A small image classifier, trained from scratch.
Training: muon at rate 0.002, 33300 steps, batches of 384, held-out accuracy 28%.
Data: trained on crops of objects in photos (Visual Genome), 123503 training examples, 103.5 epochs.
Rows from block 2 of a small image classifier, named by matrix and row number. Rows with one number belong to one neuron. Each number is 128 + 32 x the weight over its row's rms, rounded and kept within 0 to 255. All counts start at 0. Numbers have three digits each.
After each neuron's rows are labels from the 100 images, of 14848, where the neuron reaches its largest size: "colour at peak" is the nearest of a few named colours to the mean colour under the peak. Only what is clearly more common there than usual is listed. The data: crops of objects in photos (Visual Genome).
# gate: MLP gate (model.blocks.2.mlp.gate.weight, 512x128), inputs 0-127
# fc1: MLP up (model.blocks.2.mlp.fc1.weight, 512x128), inputs 0-127
# fc2: MLP down (model.blocks.2.mlp.fc2.weight, 128x512, transposed), outputs 0-127

gate.361:152092145113166177167156134113080110140099113161135135120172111125108097122176185139132100127091119168114122134098177075161161112175136106151134138202135160159157061104164112069152090083068080163140092025169139161073140141165115162094125075133158101106105115178165181127175140091114112110150101171133125064167119164156117148138095110108087083116157081125129117135123098132157155131153
fc1.361:091122136146094034103068161125177138138154100098129169093144155128154139132127084135153122147146149109096157096109101144061120144092150193089103108034136121100120152165073136171152177142162143096123175214111081112163158122115137121166122178111090160152105157097084067075081125144134147130102160113111148123126129168129145140061160149125163167121121191179171116137121157118112119097123
fc2.361:147067136056123150196089146099120163157143144095156140098113144139105086132172126174189159175216135176131090110096108116150171163120154113112126143120127152217125194092114125139131126110075096120123155196138174087140159144137103103088154096093119171118132147078168128139133150191136120055099124159100105109124106141171186097100140148132178108071149182128120110122151139153112101112119
colour at peak: white

gate.39:073105162159113151048109125079115100128148056133174125162166110132142119128123185128162123133104112129148172118114089124126177177118175153226117137123151078132112148082124155100122083163081168152127113096058092097138140140145148124056112105130094109168137170116144142090157106137070133175164123110133074072087145126134196101115090136157148170177158156118207113137135137155119147127128
fc1.39:163128096071122139108145141082104105141165134103086144175155132167171135120109171100111133133180132137163131151135146157137094106143134122168086136158128096093117123154031128150161189105125093118088139117170160062169095157144107124134129150152047157151124138103140088198107106148151136108107127129143187127111125175164144201145097126018082103036160110119118133124077123131130142119152
fc2.39:152132131112110131158170150168186139074185134137149129097184135162035144117165044096083101147143141128096091102198151128188069139161107126148117073080096143175063082118136109119118129123138139118091145142116138151177113098184124146173124137092189176118123152159121135114121130143167133137157149174155124121116111142084067119156127111126166142131095089149098140175086147044120166148126
colour at peak: white

gate.80:055126194159143175136073151126165090146118183063148102137193129116095123147129129084141161110119077138136147159130143163105126099094141127182066144124118157131152128113132139112164128136057147147092064081102093101171155166088061134171149137099152136210120171192151071110144118133162109138110115183158148155123152102182153127123118093087085153146156132087140107154123102153090095083123
fc1.80:110157114089121184149127101136179130142126067119118137144102126123146148116098177149099134122149149241079158107152182108090158096146140130136183134130061126138168140113122112140130155213118136134057105097127114151168131105134126107128153076144131100118074147177094112176128170149195105130099187176162152082155133124061133141136146120114126163047111109064107105139070143099130117102097
fc2.80:126139155105077137166140122135152157169107113139133127196077139110158162144129120117070147088126120121077137146070091142129152121106122199044035076163151119092165128127093114079144153095105123137103120147164151113149113103116177147112140114171111140137064131135093085191116126100192076152141077128086175105162158107117152161166121136143094117055151095083093109115117076170158096113107
colour at peak: black

gate.454:198137080137105122138141147162149067087142151135148087106123150150167115107091104141109163107203157126197127104085100110122098135125122051123174098184069131112149145088130122081157125112102114011105141143125143154140136176085116135100104157109134125158170173152138168085123107175108134164088104146090165071156118126076167153119142083113135141135126090117097133176092082088173126094145
fc1.454:094078129130110096141133117098125121144118081174142141166107069191161127158146121133118140149175192157128145177144178140109094054085164123203138161086153116148126118130099179169114079133143144119114170129137137101133153101125098103186149109137113128035189103156153139132087095109124082087104133115133061039165126041155131126139086168122145176129127128104093101137138158152098133111134
fc2.454:105124118124114111113105169150056085051171088078122104129157116118098129084115169112150116121124140126136078109120129093176087138090113151147133119163117090125185184111125088113114087144112127071138095140119183180104081194139133136118130155065174111140103127165167155137177170140109184159149155127107150087143188165059138109117132111140091163130144062121167130127086076120184207138140
colour at peak: black

gate.23:152130099096168182120115127168166088121116083170180135087122134115136093126123171061109178106140114136123110159160134175111188115131182155100142086148086159135112069117040111166141129222114099114103123166100110150109190181145149104140190121123112167146120137125174097156188134128161145094109115106136118154130121121124112150132120106112176129089091097046073161175123145194149162109136
fc1.23:124152152152093107138146189059119109146180110115139159134128090136076172177122121133159141097137155114123184077075222088170111196161152169082131126091103161107171119144118164069140068137154188138113102131119134140167099107153119136167126156141154133102128126195085150093134170077119131161133174147158164127136112148124126205112127135127076155134113095167133113105146126068069118071142
fc2.23:105151135083164121127132067189135089113074114131117079169131142135199130087168127130106117127132117162197104179131078131089115109155085081192114138167098088166083166138144105183113196111086084133138144102099137099073201153093143165135108101124139113088129126087128104157111121140151120112103107102108098105118109138096101046143100105147176100138146162134091161131098095147194165190152
colour at peak: pink

gate.346:145156146095097130102133108211155136115112130118077172149181066128152109193127125142102084139122146174140108092145178233129138098123128111141149118144126084100115098132130105104126171118149111159145141122098136127187140152168081143123143144095107131129120066138120104082146128151115113211077146121091121099158155073100056115104138069144173130164174172073161096139078130060133077118118
fc1.346:173189110145121109166131102226164095110158141143139141117226120091151147168130180100146114161120206167155102160125122138103137094042116127119115168143150133152151138130119129114165137121144127127150086119132150112110155117141141202027131133102116160130146087147082099149141140138106154157110102120128192146062147120086122105113142125135146133168155127197145109110155177055143119106182
fc2.346:125107044112093132124116102119106073116118163090131111181103129107112119126115116155130175100124113132107127099130130118167146108109129120149162104154138132113074069050126138156072217129094089121174148123136165182181132109157112095161130118159117086109103145097102109097088122092128151192198187142105113140143096143181091103149123190153083122091128162065124076146139121192097102137202
colour at peak: black

gate.406:155157132194140127170081163131142081114133105160102158152142135161140147165152085188155101161152159185096125190109154117162135106078132124137073138154040143054126177099113159120077121135158190112128104072083083165095135101126129197157052142108132144123143140168117024133121159146098138159129121108081106106109120161094124133087112138097150116122116118122099098143133116109196114123137
fc1.406:118059151151155138122127103152146130133078134178132090160101045206106124162146077164168158130113167156094110185053121117119147134151133131126186108111104088115116139118109150175179092170151164033111171175121110158135161159134070141190110125113158144128097078170112186133125143138142129168137114127149093161142085113160143161138114141154094170182128102103135199105110121104163132096122
fc2.406:154124100150106116080159131075109137134084103071127118076146133210098108139136168112170153170072118103143110115174137193143110078107127095135097141146094111163114162083245181123191159132140129180149116159135113123172155178154117140168183105107121112186185131129116115091094129112159122112121195090142148160148170164135139150138105138180140181154161154136099145131122132094098168096132
colour at peak: white

gate.389:175114123142120197100104152116141096103139159118124150108138114105089092105119169082150112043091129146113120165111148123255093128071127126116119113138115101117129125134135105167126113188148127117157157153180136128146083154163118174122137132075111161097142188178173127152068111111127096150144135135117096065168114139052102180152102171149130092126132127143153151137136130166220124188117
fc1.389:114107092162160154091153079107091114126080137106179168095129076162097098052127072061150181088095156125072151069129120174137152130105120100099126082164119181143097102079070160136173097130120085124136177139131139106126129141115123163040086124115093164137085139112157202143115099124125102149142145119090089158145094122124125145128120108106114080148069086144157092091159128108110059121124
fc2.389:162140225116120143122103173087095148143140125137105115144123191171165131195086158141105107174135092102152132181118148096068157133061135125147154147128136073116166130069176085144082131124159177145127117105089119166123120119142124075171123112159147078084109089089177096087172130135132167132132138138150174128123143083126129101162138110147129163133092203114099089152114112152075183046123
colour at peak: brown

gate.465:137125155099156109130139063105121152106167119125197149162135097066143095121119135162108069182122162073157084127059166127176108113142137100152103117163124076142126123185162084139153108112120110126089098152136146112103098136094198157095216090081098116112128086139100107117097122122149143126071130112135124136152110093128186118089144141199182082078060135117133116120164088080122189105138
fc1.465:108169124105107147147103133172083131181143133089164123140074149125131139133109205112171154136147138138119061094145111110181121105117098119127159077179078092136103112174105067178140146145082099169134080161092179140156162124099154109134180134133134143128153144181111130119169068126128189172088158147155136124166098166143113079142194101155101098190115167155142071157173087087141130073152
fc2.465:131126078131132125226093192155102137137144141110149107124151143118111171123149080095089098072143088124106148148148169179089152083102109077079139165126144178123143086151146147157128225139150137068180097097129113135104081138218158159079084135115181164136096179142124125123174124119135138165124138174087142123135091104111066116127102136111121123132158103063173099114092159154139138149128
colour at peak: black

gate.354:096161146156095134126082155157109185168062114151114168149121135119169140133041152157131116116104113148227111119117144128102111108159108192105154083127162122081099102037140121132144073155130156164142169165140140106141175083108039136123114126111132164154146108101161145110109160138136097108137164097095081125161186169157119140100194103099141100175137168094157122153137083120122141181153
fc1.354:125117170116162076081161094108116106083139170117119109143134113119151106119127175160216161103176092104074201138088103129167136114166104121157160110125151144136105127102141117132153154151119094143141111144080170127180137143105064094122089108141116070131129152139164100121096059112108116108155071173142167160109142101062124176151164115151126121075068108069097121187112157131174136205081
fc2.354:110187146162147172135157144125093104111147124093126156091149126108150121100161089125094114145150154182167110161154130139175134136165163136144081213139128133171190104126108095115125118074111116055102173117116150169136064145142189154159127186135110180159067106123166154119150118128131245193166128095139098154110125128108135124128080155101159124131164147174153181147101123107100104069137
colour at peak: brown

gate.58:153128069088143091080077127187112141093089121154095163073132084168116090064192080135160092117167163123128122155120190103130158166149123132113088079153121197129124152162143111114116133147102139167141120119088130143150177072105124162112101112132106101086066166149080134194114098102145074154099092099153092104136161179122110142159118112084084089146114184151115093139194135111175103116116
fc1.58:153142128168088127105089129163115137113133121144125083164141164142184128149155115116161122161119111079075104122117127137189132105100107113149132190082143120171109199107125149118126129151091191171137089120174091166105164131141130092083115175158199138174063103144164102118164097186109149129160091169110196146164114180100087100180146055151167173123105126049114170131116154142123144121101
fc2.58:122131116072163121148149151107117136127131123080134171082106079114067112098123112113104129089132173151169145137149168086081116143095140131136141082171128156108098085118131087140145139135143062098106163110091103116169081127119121194124125090094086119072162162147164167146097163035116099156085160108152080122101164081124149175079133192135062076141141155208130165135138097113162077120122
colour at peak: pink

gate.210:106175156122219097108136142088097114056132102167103131083198114073123115180149149149149158117149106085121176121056147168148128109172133168140118091118179116130166119194141140164137099114102143107132103139123176149104117095135037142125177103076139143138110114073149110120110130164102142138075106160115149120094154125138166109159126131161136178137150184194134208176093120111123146115104
fc1.210:130116150064178068165154138107090091071134148169061089100150110146107120136115086118141139117205109104120135113164151113074097096141150161079122074142154090144133134167173103190163113106125110128093111086126149155163107125133106133111173122180140135113163115066153110070173185131098201130099103157163141122155142142203142146155142173129112142098105134168113140169064172181113140123083
fc2.210:116139129195098120060115143137128177149123096087168119141109188148122149078134106132077118161090125134118116151125096106143171194175120074126147150110135136122131101191052120033096088152115118153128164159126108086132152131139097117174115169111139136174135176138147146184043059151172086137154166113117111155150124080147091106136141144076119097162110128085127192115161091117098131168131
colour at peak: pink

gate.108:132094111179123095136170154094188075135130056188111105084114096148112178154134151123105092146113128119118142082115150110104136135085092130143159163152123138111122117104204087073132074112131150072148086150177106116128114165118132087099194096113143054089095148128096103098090120181113038147105103178121159129131157134200122089164108173146163156095117129134116154116094108104100185164140
fc1.108:108197168125158120137137077122133114155167059171136180107168094176138115132139101102097129136092111119118160092137099125118165166053105120212151134098106112179106114118111154137132096192160051112151172089103177146133082089126087104119166133131125103129105160144130071114134112146096118067162127109151169088139137193119195129180162146135144103136187160104139136064163171128122111103160
fc2.108:109145111131101102137093116130089149123130117105130109086132142186167165192150064246108163123125145108131132188154107117135117135227143130097154141097160124095160119077107140137138161127131136164131100132074134113135139142175102168110093145170102171160107122125095119206163100143128106119185172130157099172110120148024115162133085166095129136151094116120151090135160147177149110176154
colour at peak: white

gate.302:133184159149173155094123113191134160108145116091089114154100101134101156083157155172135142150100114101145115104106088116072114117097145100124172192143109182148082130115121102170143098115151158128113115093096103143166076086175173146129161166096094094126078122069094139116163178188114183132115182148172082124105204167139154186165109086082110150061118132132163171142125148123107119139074
fc1.302:111192107111058104147154207194112092141129086177166149163107114141147167113168087187156100157107129128102141144154165128140156139124115113078155175157096058113151092142138079140121154116181081096143131126122190114183116173158090093151164113168155148113133159106111114116123105132114095116131165124132142118140151100218167096121113115144141148078142134125211191178116098117107100160086
fc2.302:097108108132119130155132054077084114091115131089099162134161111132134104128082160085107141120102189129123101181125141152124128165156119112132121133107125090118167160143146173133176105116146110174158101116107171136100157186134108114157084103169130096170091098149069108123099038146141037070149038117122137167091062154087124094097148145105173094141102147142127148066131128186159101117139
colour at peak: pink

gate.459:069137124149140140117115128119164128190121195135145117107149126216165134137140173114115080164103116131125092146100120096141145113089097130124153154098129093145164084163176120117089071142111103109068114106123120132089095107126083117119120175135103106067083110153179157091126153137121138092084114144083081115107136083194204145138135139103072189090123075150134177149152174195101117192088
fc1.459:191124161165173150101131176144137136168194148079139092195189109114143149138175151195139134099184086110150189081114122155111157152111165130156115183144110156175145131103148160072112093165123115119060135172139127136074124120111173143129155148101080109074109172155180160136118096084121079115135179105104126170118115101183164114093108108083123126088110107123115159096090169084120113098112
fc2.459:107134164135132076131108104138131147179172099185179129127165120173108152193163099187123151169177062120133166149128121138115095166095149133127113108153137081099125082105177204148078131134131170137093146169095109117117131079127105121094161176099125141140094097202110144156053138142111095100132198112131082134163120110081177152121099132117130110181102108091160140045085161106101151135116
colour at peak: white

gate.332:168153094127135159149105122121122160138111183173177074119103120100201118079110161147146136115155071172177129063104144087102130137095113127182113159170168211114116136105114154132101144079091157132121177131126134169155113099137154131160150081120119138156121138100175115094146149180133146127168144148122190153100170110109096127110169127082109125121054152128084070166209128172050122127145
fc1.332:174124151101066097113158106152125140125143121098154126126163094081145145107088179146117106135180158128120199160131088110149161105082111099165117162134204126155099175106096187119182106122155150070115168121099117131125147150171190161142150192132154123105102131135121122123142110190161138171200115069089108089128138113102047067171106124164071093105144131139111138132160120185123068122132
fc2.332:121147103098137060158100174116148110162078166175117122113133179196118109192174170126140112124129154168104112139169143140075171128148108168156125139152130144113091074137128093104118099148084084087117144057115163163119090099060071158083167124091137094160143112137223196164113131142070124129168168151126166167100097083130144166109114104151151127137131105111157167182119107132094139108128
colour at peak: brown

gate.486:160183108147147094125092088116161063168170115138091153144127161184181067143164148132123075128168147088115089088147130161132097184082086031111129140104122085151125071112112140069101132093161119140139081128150158119167136124086086158127175143151131136089110153126102101083143169171143145165113159120092144174168075085158108111131167137111134156150116072121073152106140145154195093138107
fc1.486:150131103141152144148098173121195067159150145115067149135095146181094086100079179111126139121142141132151089090132142149154086158123108098143166111136097093138168154107074135122107101134090154105166062139140169186119117122176109127195090084095093095131160186176137155099183157123125226188167144117116138123132108099156164122130149142057179150135179125131115129095108152164104142084162
fc2.486:127133175105110151091151052151096095115127098096143163134066127100102130103172093152182083132154139134100124134136156123166107105123094109138089168157065148121168136070114091078183147153162168106181079107147205109117106138009127152063175122148154154141107130063106119097142127107163108138133121157115136125139137104128179164113087166065130120110094157144157125145135158129185140125170
colour at peak: brown

gate.383:042094094061125070102072143090195110126136172134170180099112102111116094118108157166111168099126107155123110132133178131102172118157168076132070108186136165121144154097105060085148087165168108081106147117131104119114141109124085109134136084047124169140163139153094114153162155075110119104113115164170156129122133107149119172075151151137081168125130173123105154118119134141131096099054
fc1.383:038157096083135060107095137119199117150125158128154149089093116112097093130124142168110197076138096155135127105136148099095150152176180077128046128195144158115120171137085076069145115192156134089125133120121105125146150098135109114148140104066129164131144128184089103148147161088084130100132131158144145156095127099148145145084141140168085123107134150131127143117120106147139085104027
fc2.383:063164142194135093110184143148181150100121092154094107172109166149122184113175131102124064117093157101129127168135092165129062106164116210095066101123133089087117090088166187143145145120099151162146103131168114145108097118141165179145100134200116081077139127128076141089123080124148159171127109095103149120139134141116104093195103089115172121135146069139123141122128133102147130157075
colour at peak: white

gate.89:138145176105122146080111126076114173124132096134120146117132141111100120115108135117113115186135104127124131123139129098109104108105120112134102201131162120131130100135058101117107153103099059165090119179129123128145114136164079067178159158114150054097140119179135105131144194116140160113057052034084145072148079184186156161139123142160146130092173176180148156121089083122124109129094
fc1.89:196139156150139128134172090158109142152172120165142204078093163217127142142162088169099109146129154068105127170132172185125133168132107094101157090139182131057153148163153127123084098150094124152141095109135130093180127121160135136073138133145153127145134106117051136102115161124104143091098116140131095154150129136153083125085156158104159193097090169061180101141104128059119114095143
fc2.89:130153138152118130157131105079086098114080098143126185137197102190152163131090221156097171155087153177152105084094099103124184139142119119138121187111170087093090110159093111084190161139143124143162137144131099094071116201142144114113156120106131124104134103155131078149100149134122090102174142173034162142115144153081127155085110147121097123123167089121129080116162151097080098135116
colour at peak: pink

gate.282:110066139127051104103155112111150143158137093176144118108145116113157118097112155107165117161088127143156204088103147162169150112093137122111079114125128126174122109152183161140147146124139091080166077089066124156124156129137133159183101099086118090130076093108172098097143053122093088123072183126129142144170137133043152109136124136193154083123178164131145176162095106111121173161087
fc1.282:156150155099145153089146104212082146077141189136160122124142197162101100080089092119150130101110066126132158164109144134104105110110117099125108133144156159146156082122071159105118131084121126180151141105062126180145088141154075116172115141116103126110166135105194125096130143122125165217108078158123127075150119114008137125101163146157137140129148165165154116116132150124091115078102
fc2.282:138144148128090190149119115055131207087110155115117129178139126106144159168148177125129135124173135111072113155111139184175156143133097141088140192148116113127148047128148084162108133108103135103130163073131113142131122139119098113179171110178138170132082173166119132096085071155099109145042146178114153115128140092178096126088158127131120111097123144168117148125192167133146084047162
colour at peak: black

gate.489:144132103124105176132180131148126087163142149122132146130104098170115105126079166145117153166178119108105170147149117095078112189122111118129137170142138136118124172071111134122158084078139144041137069138111178131178067138125090163110101108116098099156135163104190136119163156179148107117181127166108157033129170148097066156084081133120161143146126157135080147167161104154125212156121
fc1.489:147138073146138136120141112049103111100128073140125144160158180163149142091168109144132082091114161105047101117104116198180178124148135115104140115085044106089117183132133077114074117128134115104116116097104091142124102116103130120089101109114193077161103114117091121096095106131133126087121177156129091204141092100176192142159076129168096140101130078103159129146131089129129098144068
fc2.489:117126188092131146151142146125124080081125151134059157145130111101096143115170081148110177138125133115121117170112134136006104163107115149122115225166162132118123083120178177173118117110163141166151154124136118100163119168169126126177092145105100188148121175151130093115188148170129131083106057107110141161134137111097035146087089103135119136154125169110091141114166168166137120128124
colour at peak: brown

gate.438:145098168123100115081141117158078105157163110147116082124100082142146155044063128142147173114134049126116139103175143147139142149088122137159127086124135120113136167082144112133109139105111149136121134162133150084216056125165153109081131134168124063077078080106070120101120085132142121068098127184143121080165115164153172118113139148160086124143138124138156157192192088175123154152116
fc1.438:152131166146109115142142135128141154111141095186158046125127111118167164183125193134115100160142126078083134099196090132138143133101136140141107161149120091140157145036123052136142120072098083098130117167120171099172153154092137122102183109100068052096126119145080147180144087162132094077113095139142138086134118122126129149104093154131193118093150165212143174138128100114113117142142
fc2.438:137140087149176088179115133101116172112135141120130169175140164120105094146200119139114140161170226125138134140076093116135104146147128152051107154105114136126091085133170173153155183172129140096113188088100106130020105123131046122157088141117147189179171136144122090132114192129110166113121151137123147134084135128146097128119116114148093127166137137066130126091072157112169142113120
colour at peak: pink

gate.277:102118090147096151101119103108127089125112117124118149174121059155154151136165174127110150065072146122113105092210133153113100100125122101133112107080159157167190131129134106150141031126097115170124102154118179119128094128203136096130140201159177098110117160119070076101124150178141106118129141154119072097109128105168130092155101130155148111158097170140052164173121133179087095173146
fc1.277:136136140122109094140089151134135156156110139081066073114134209081054087153128130100149126152117144147078087146067074112086129113170122153185152165110151137092093135096142167163155142161164157098118152094133121119189111088102060191146130109111128132182119115135166155132169134103139168154121210081124173104164134168111176122134199126121083130110136083097105112085124141099127093151087
fc2.277:146110106099151134143134183160189172147154136203153143066154116156128122097154133134112133164051089046100096170131121090145111162129134090144110136132133072153196143147116118143133108117109122142128088161085150147099202131101132122123099128118114168059113132125164175095078114152109173155123095071081150179174154146068104100170060085104148150166142150138141092124116096084102120106170
colour at peak: pink

gate.452:082087071045127129095150153150139125182096106133114160118137067116151134170085149196165174140107186106121080139080170091140135190138157151111107099117143156109085155105141180088101114164051142150130138139125150108145097173138080144120114149148118146171117088151124123123101143180095134133135120123153132114109140182177170118172127126130160118061133140070133131188076151168161191136188
fc1.452:117098123166133119132116149135068138078132110113081099118062187149162130142180134126124115079180087172135169142179150121106178158138096133153138151084107128137150119158090104076072180146161062112114177146124151110111138082177157057142144171102097133082110187146130155150135142182128124081158157184115072140126069186150149089138070114145158177148141094143107096122147096118149096101092
fc2.452:109159128082140083147147185152088080128130152093107142083081067119150140126070154124193088115153202158120065124159116120102183158122121117110140090138162119102134114164149159122117108118099124123136122097084130076137136172117091087091190073119163158174137130186139110140135149126126152224091123158145120101158113102143121094084174151110128112047163126124144065141166098130110133166062
colour at peak: white; pink

gate.274:159164081143139096110120107123106060122116120163106093154175132136112135113103189104167131161042180113216159093083112102088107105125147134124082162171085153114141103176153123163121104124141133105101107097127169190179179136135137100095122145131104186148154072091091124099098170130070133169100127111098092070114138168147086093172108116120140125116102142143110167077189151181152092139110
fc1.274:109118152142152109091160070184155097104121146135161129117131160089106123114122174066180105200110195157208131159135114110081085132136080135162113162094092133117144126131162104132126127116084165178163143099123140144177183156165127100134148183131120180191143082141155109149117094128101075106073132133147191121120157099154075141122129125103111123071185173137096159112219129091110118124142
fc2.274:113134099085187085163084104054184129117127170148157113174156116126114127145080081125111119061125147157129128109089167108127110163103122149111126116173143113103111116191118114118136106145169131123144087158097119124135087151115155097063170128098107115137108148092141183084118149150187156122121161079054083097113106102144122102132079097085144143194084053189134114139185153154178094183117
colour at peak: black

gate.240:121059180101120096096154149169133115141097124105141078134093126032166081134123140135131093176086140132238106048143125092129096147146099173098116096160162117149132085139106152146152105138132144105137092148109167087171194133128101164184109144110116159129090157102134107123090102139161122101141140130132135164175145188122066176085112103170089078123133113116114163138080117096099103075120
fc1.240:164081137066114096150156108227168070092098118170117094148060107160140100150120135102102128166169122139161114118156119107116085081125136072121095083138105143114153097074146171136144122131118149143123113164137104126143153088122151107139149122137092227133150104097163140097138061094119081140177097135134097128165103102132091076126168108157072158205151179085080138149123095106098109155112
fc2.240:172178148077111143146055158097104126088170123165128107158175145164117123108143130111177108115093175156183109107093113128162110101114137161193103130144139105143098108120110107131133144102080100135094143028077098151127143146118118062120127110163174159130067149135154152126117191101130114147111180131050137109116125106141064119143113148077121198091125130145164114134214184157120122154086
colour at peak: black

gate.22:148105165126072069095148136090099159134198076151129143155133130076160100081087168152124128143157137172167140123066083103103149114181110139132181095125125161149140164048135114120104059136153107110114160054123122132139120112120134156127067104104149142123079168140145180081123081126084103134073112110112117206091098171080180117132151124117150116135125121110115122142100204111158179090114
fc1.22:170097112137147111112136192085186147112157122155129115126146157055146165094153152146155146116139113177134141148104096160170139099128117145076102078131121151139182124108124167119101171106149062175159158154126174161096167172114146152169135096078130092128097190143147136148167052169111097190114111108090175184139127088124068144108139143092087125123153149091096115118141167138138210056118
fc2.22:121138174151109057140116067127179082117168138095092110063067183178150093077136177123141117120090147146175110109099132112133177177157144113155122173094178135157106091079150136156161185105161094127139103083112093085129139199154139101141072158150141163109138131160137125131056124161111138107097095104128134129109085093165127137075116061105116076104145165141088087096127147085148131137095
colour at peak: black; green

gate.227:159109124172148148146145154129157093090141117129187149147134132148137179088064152123106097123118145069114062134129132151113135115151117090044137120172099172076138081095089138104079109102091089177112117186125140134077098106146166124109123128098103095051071081109136156140124199089086144134138162096093117099105146131099129088066167165134155167150149134112128132055172132123110107194092
fc1.227:087130156128146101082110126170075092138092252104149176116210137152097077076129143147133115125101137151150097103140140161125067106145135105173142147113151171127138137081132103163111073147141146128099166086120146096150174170114123089180137151106123109162115141154168138087168127158122145111113108160117126139115094154142133133161110052118155095078197120191196077158155151145096153161127
fc2.227:105103098120102176133124188152156129137127114152160098097123137084127132103091150103119144091180153103115075094147147129148128082074084119092114100179123185087206098179150133076112131090131148169082062185129128138071150139155113089145087105141087070085099083108084134127139114159134152151153086132149094063105141128145161188105173101159142163170160121074175121108171126161134145181144
colour at peak: pink

gate.61:146149172155076165085146117166152144152135096095169080141113157083150087122121115093145122126151110186146144140156083136111177119085118095127125171075139093140153078101135084112159182206034181099100144165155091140116132159137115123126122093140104134153126099171120130146115153164116145124178126111071113085140099069088114124131056127117175145161058171106127181134087146160124140152057
fc1.61:090146119136132122119128152115046127138099133116135194172172112143096161144188133222180095154119192124143143198113165091120145190212132153112113098130176139101129168174124146102194074080161118139152110085132128120185118111098143146125129106087080087115130124103118212074136145159122119098125107179154101096141178173091134087144133096128110166120147122151116121103147112117161119135111
fc2.61:056121124122127084131135126162061119109098111092098116097087113098162064109067098034115133074157122141100119110150126153104139118191125110158063160131188126143117071151131094178117186189105112086106153118112145165062095170144118141104117147150128185137104135145143069167137129083100152178176129091094109128143082119116155152114083132142158131127101171088111084138135141170095154134172
colour at peak: pink

gate.440:200153166078105102153089111187131129090143105144053157123186070052117125100138125114094116165126135105162100140160144099085122124081163092126103122122089100094173166092097164097076174141111141106125131058166082141097090097187122152106149151109057165127124151140096085168158131113124117054113152157151138107167104114145148091109117193125105124132138072161102094081124140112154152106138
fc1.440:134163055138088073090083183180112140150105120105152130068132088153121122154139138119175181127113120126107107142118144162105093152091195143140118140149107131188140138132138118156111070106147164191152104113088108140070132111119171170129040082192191142182083126142090126076152093136134188154171090141148128121108156196146116097126113102107133158160127090132105055137101111121105148136106
fc2.440:071075174136215080117181166085178141127100172093119090119159119072184109115168086076118118115171062127136155113134079113119116117091156145149135091074156121161170142145183120143161099130106151098163111131092080157169105131162157102159148120054123160101129124135136159098155116173169130164153139081125108115107146100099155085125146077127135097178136175159134164108069104122118073100146
colour at peak: black

gate.101:138094142111142149119155117141087171128126099099064152136161140148144174113144138092093189170126175141146114167079142166125136155102135132166081107132077092099075094131103113088167107157084107162143148177107086133129172065141064135062116130128128114139150103132074111101144067098114188147075172152182148146059136062083111154123125115198179173099108104127136091141128102100162109137167
fc1.101:172122099125128083104138080093188063163117098120107128103149153128129071117146140165113121151142127069161148142136160053066091134112100144160124127126104142129135137165130203102077045103168194109124153150124122090204088166101102161165156120112108157135116167127133143142117099077129103159184071120089103093167096093146122119104168129132133149135122072104123070129105117166113053081128
fc2.101:113091135127166160084147165078141176134083089145047104175128140142120164097133121125135143150127142129185094159074127162142095166153157183125115150126165143102129080114076098106114166138119137155120164138137122110181164092140090159153090121149086203099134063121149130118090105145140131097054162144187139180104181151136113153130137133164168167127110141159132148125136076049190090169067
colour at peak: black; blue

gate.422:186103167140105124153140114112086141155132116120109088137138179143147165192170151154146132230158183109105124126094139091194163089140081158140119142088094189168146108139135132166104188123122135157156117129148106110075077151140123152146115144183125103124150127046205158068091105182160125109141162101172111099171112138121144118116120178105150122163155175157144147160154158118142101115193
fc1.422:165099163158141140109130124122053146131135176118109123153157158166179132174164117145142154200140165102096122120094150152174146100119094133163139137084070161175147109116138147188105169099099150156150134144165124115114068155150125133134126146135160092141136107056203152059081068191182120121151147101146087112163123155110102085142099196072175115170142165150129167137147125107095106093174
fc2.422:153180088148137094102138164159135099104104059143106129161131095099151162089120138106115127058062105155156103150152113136085085118150139187076092111155105077056108094087108175112148115136118134075104066098101099139129123104110176138136110131178107106094125150201170123143194133081110128168120097113102137129115164135148126135185125060129124132079090059121128175088120081141131175142169
colour at peak: white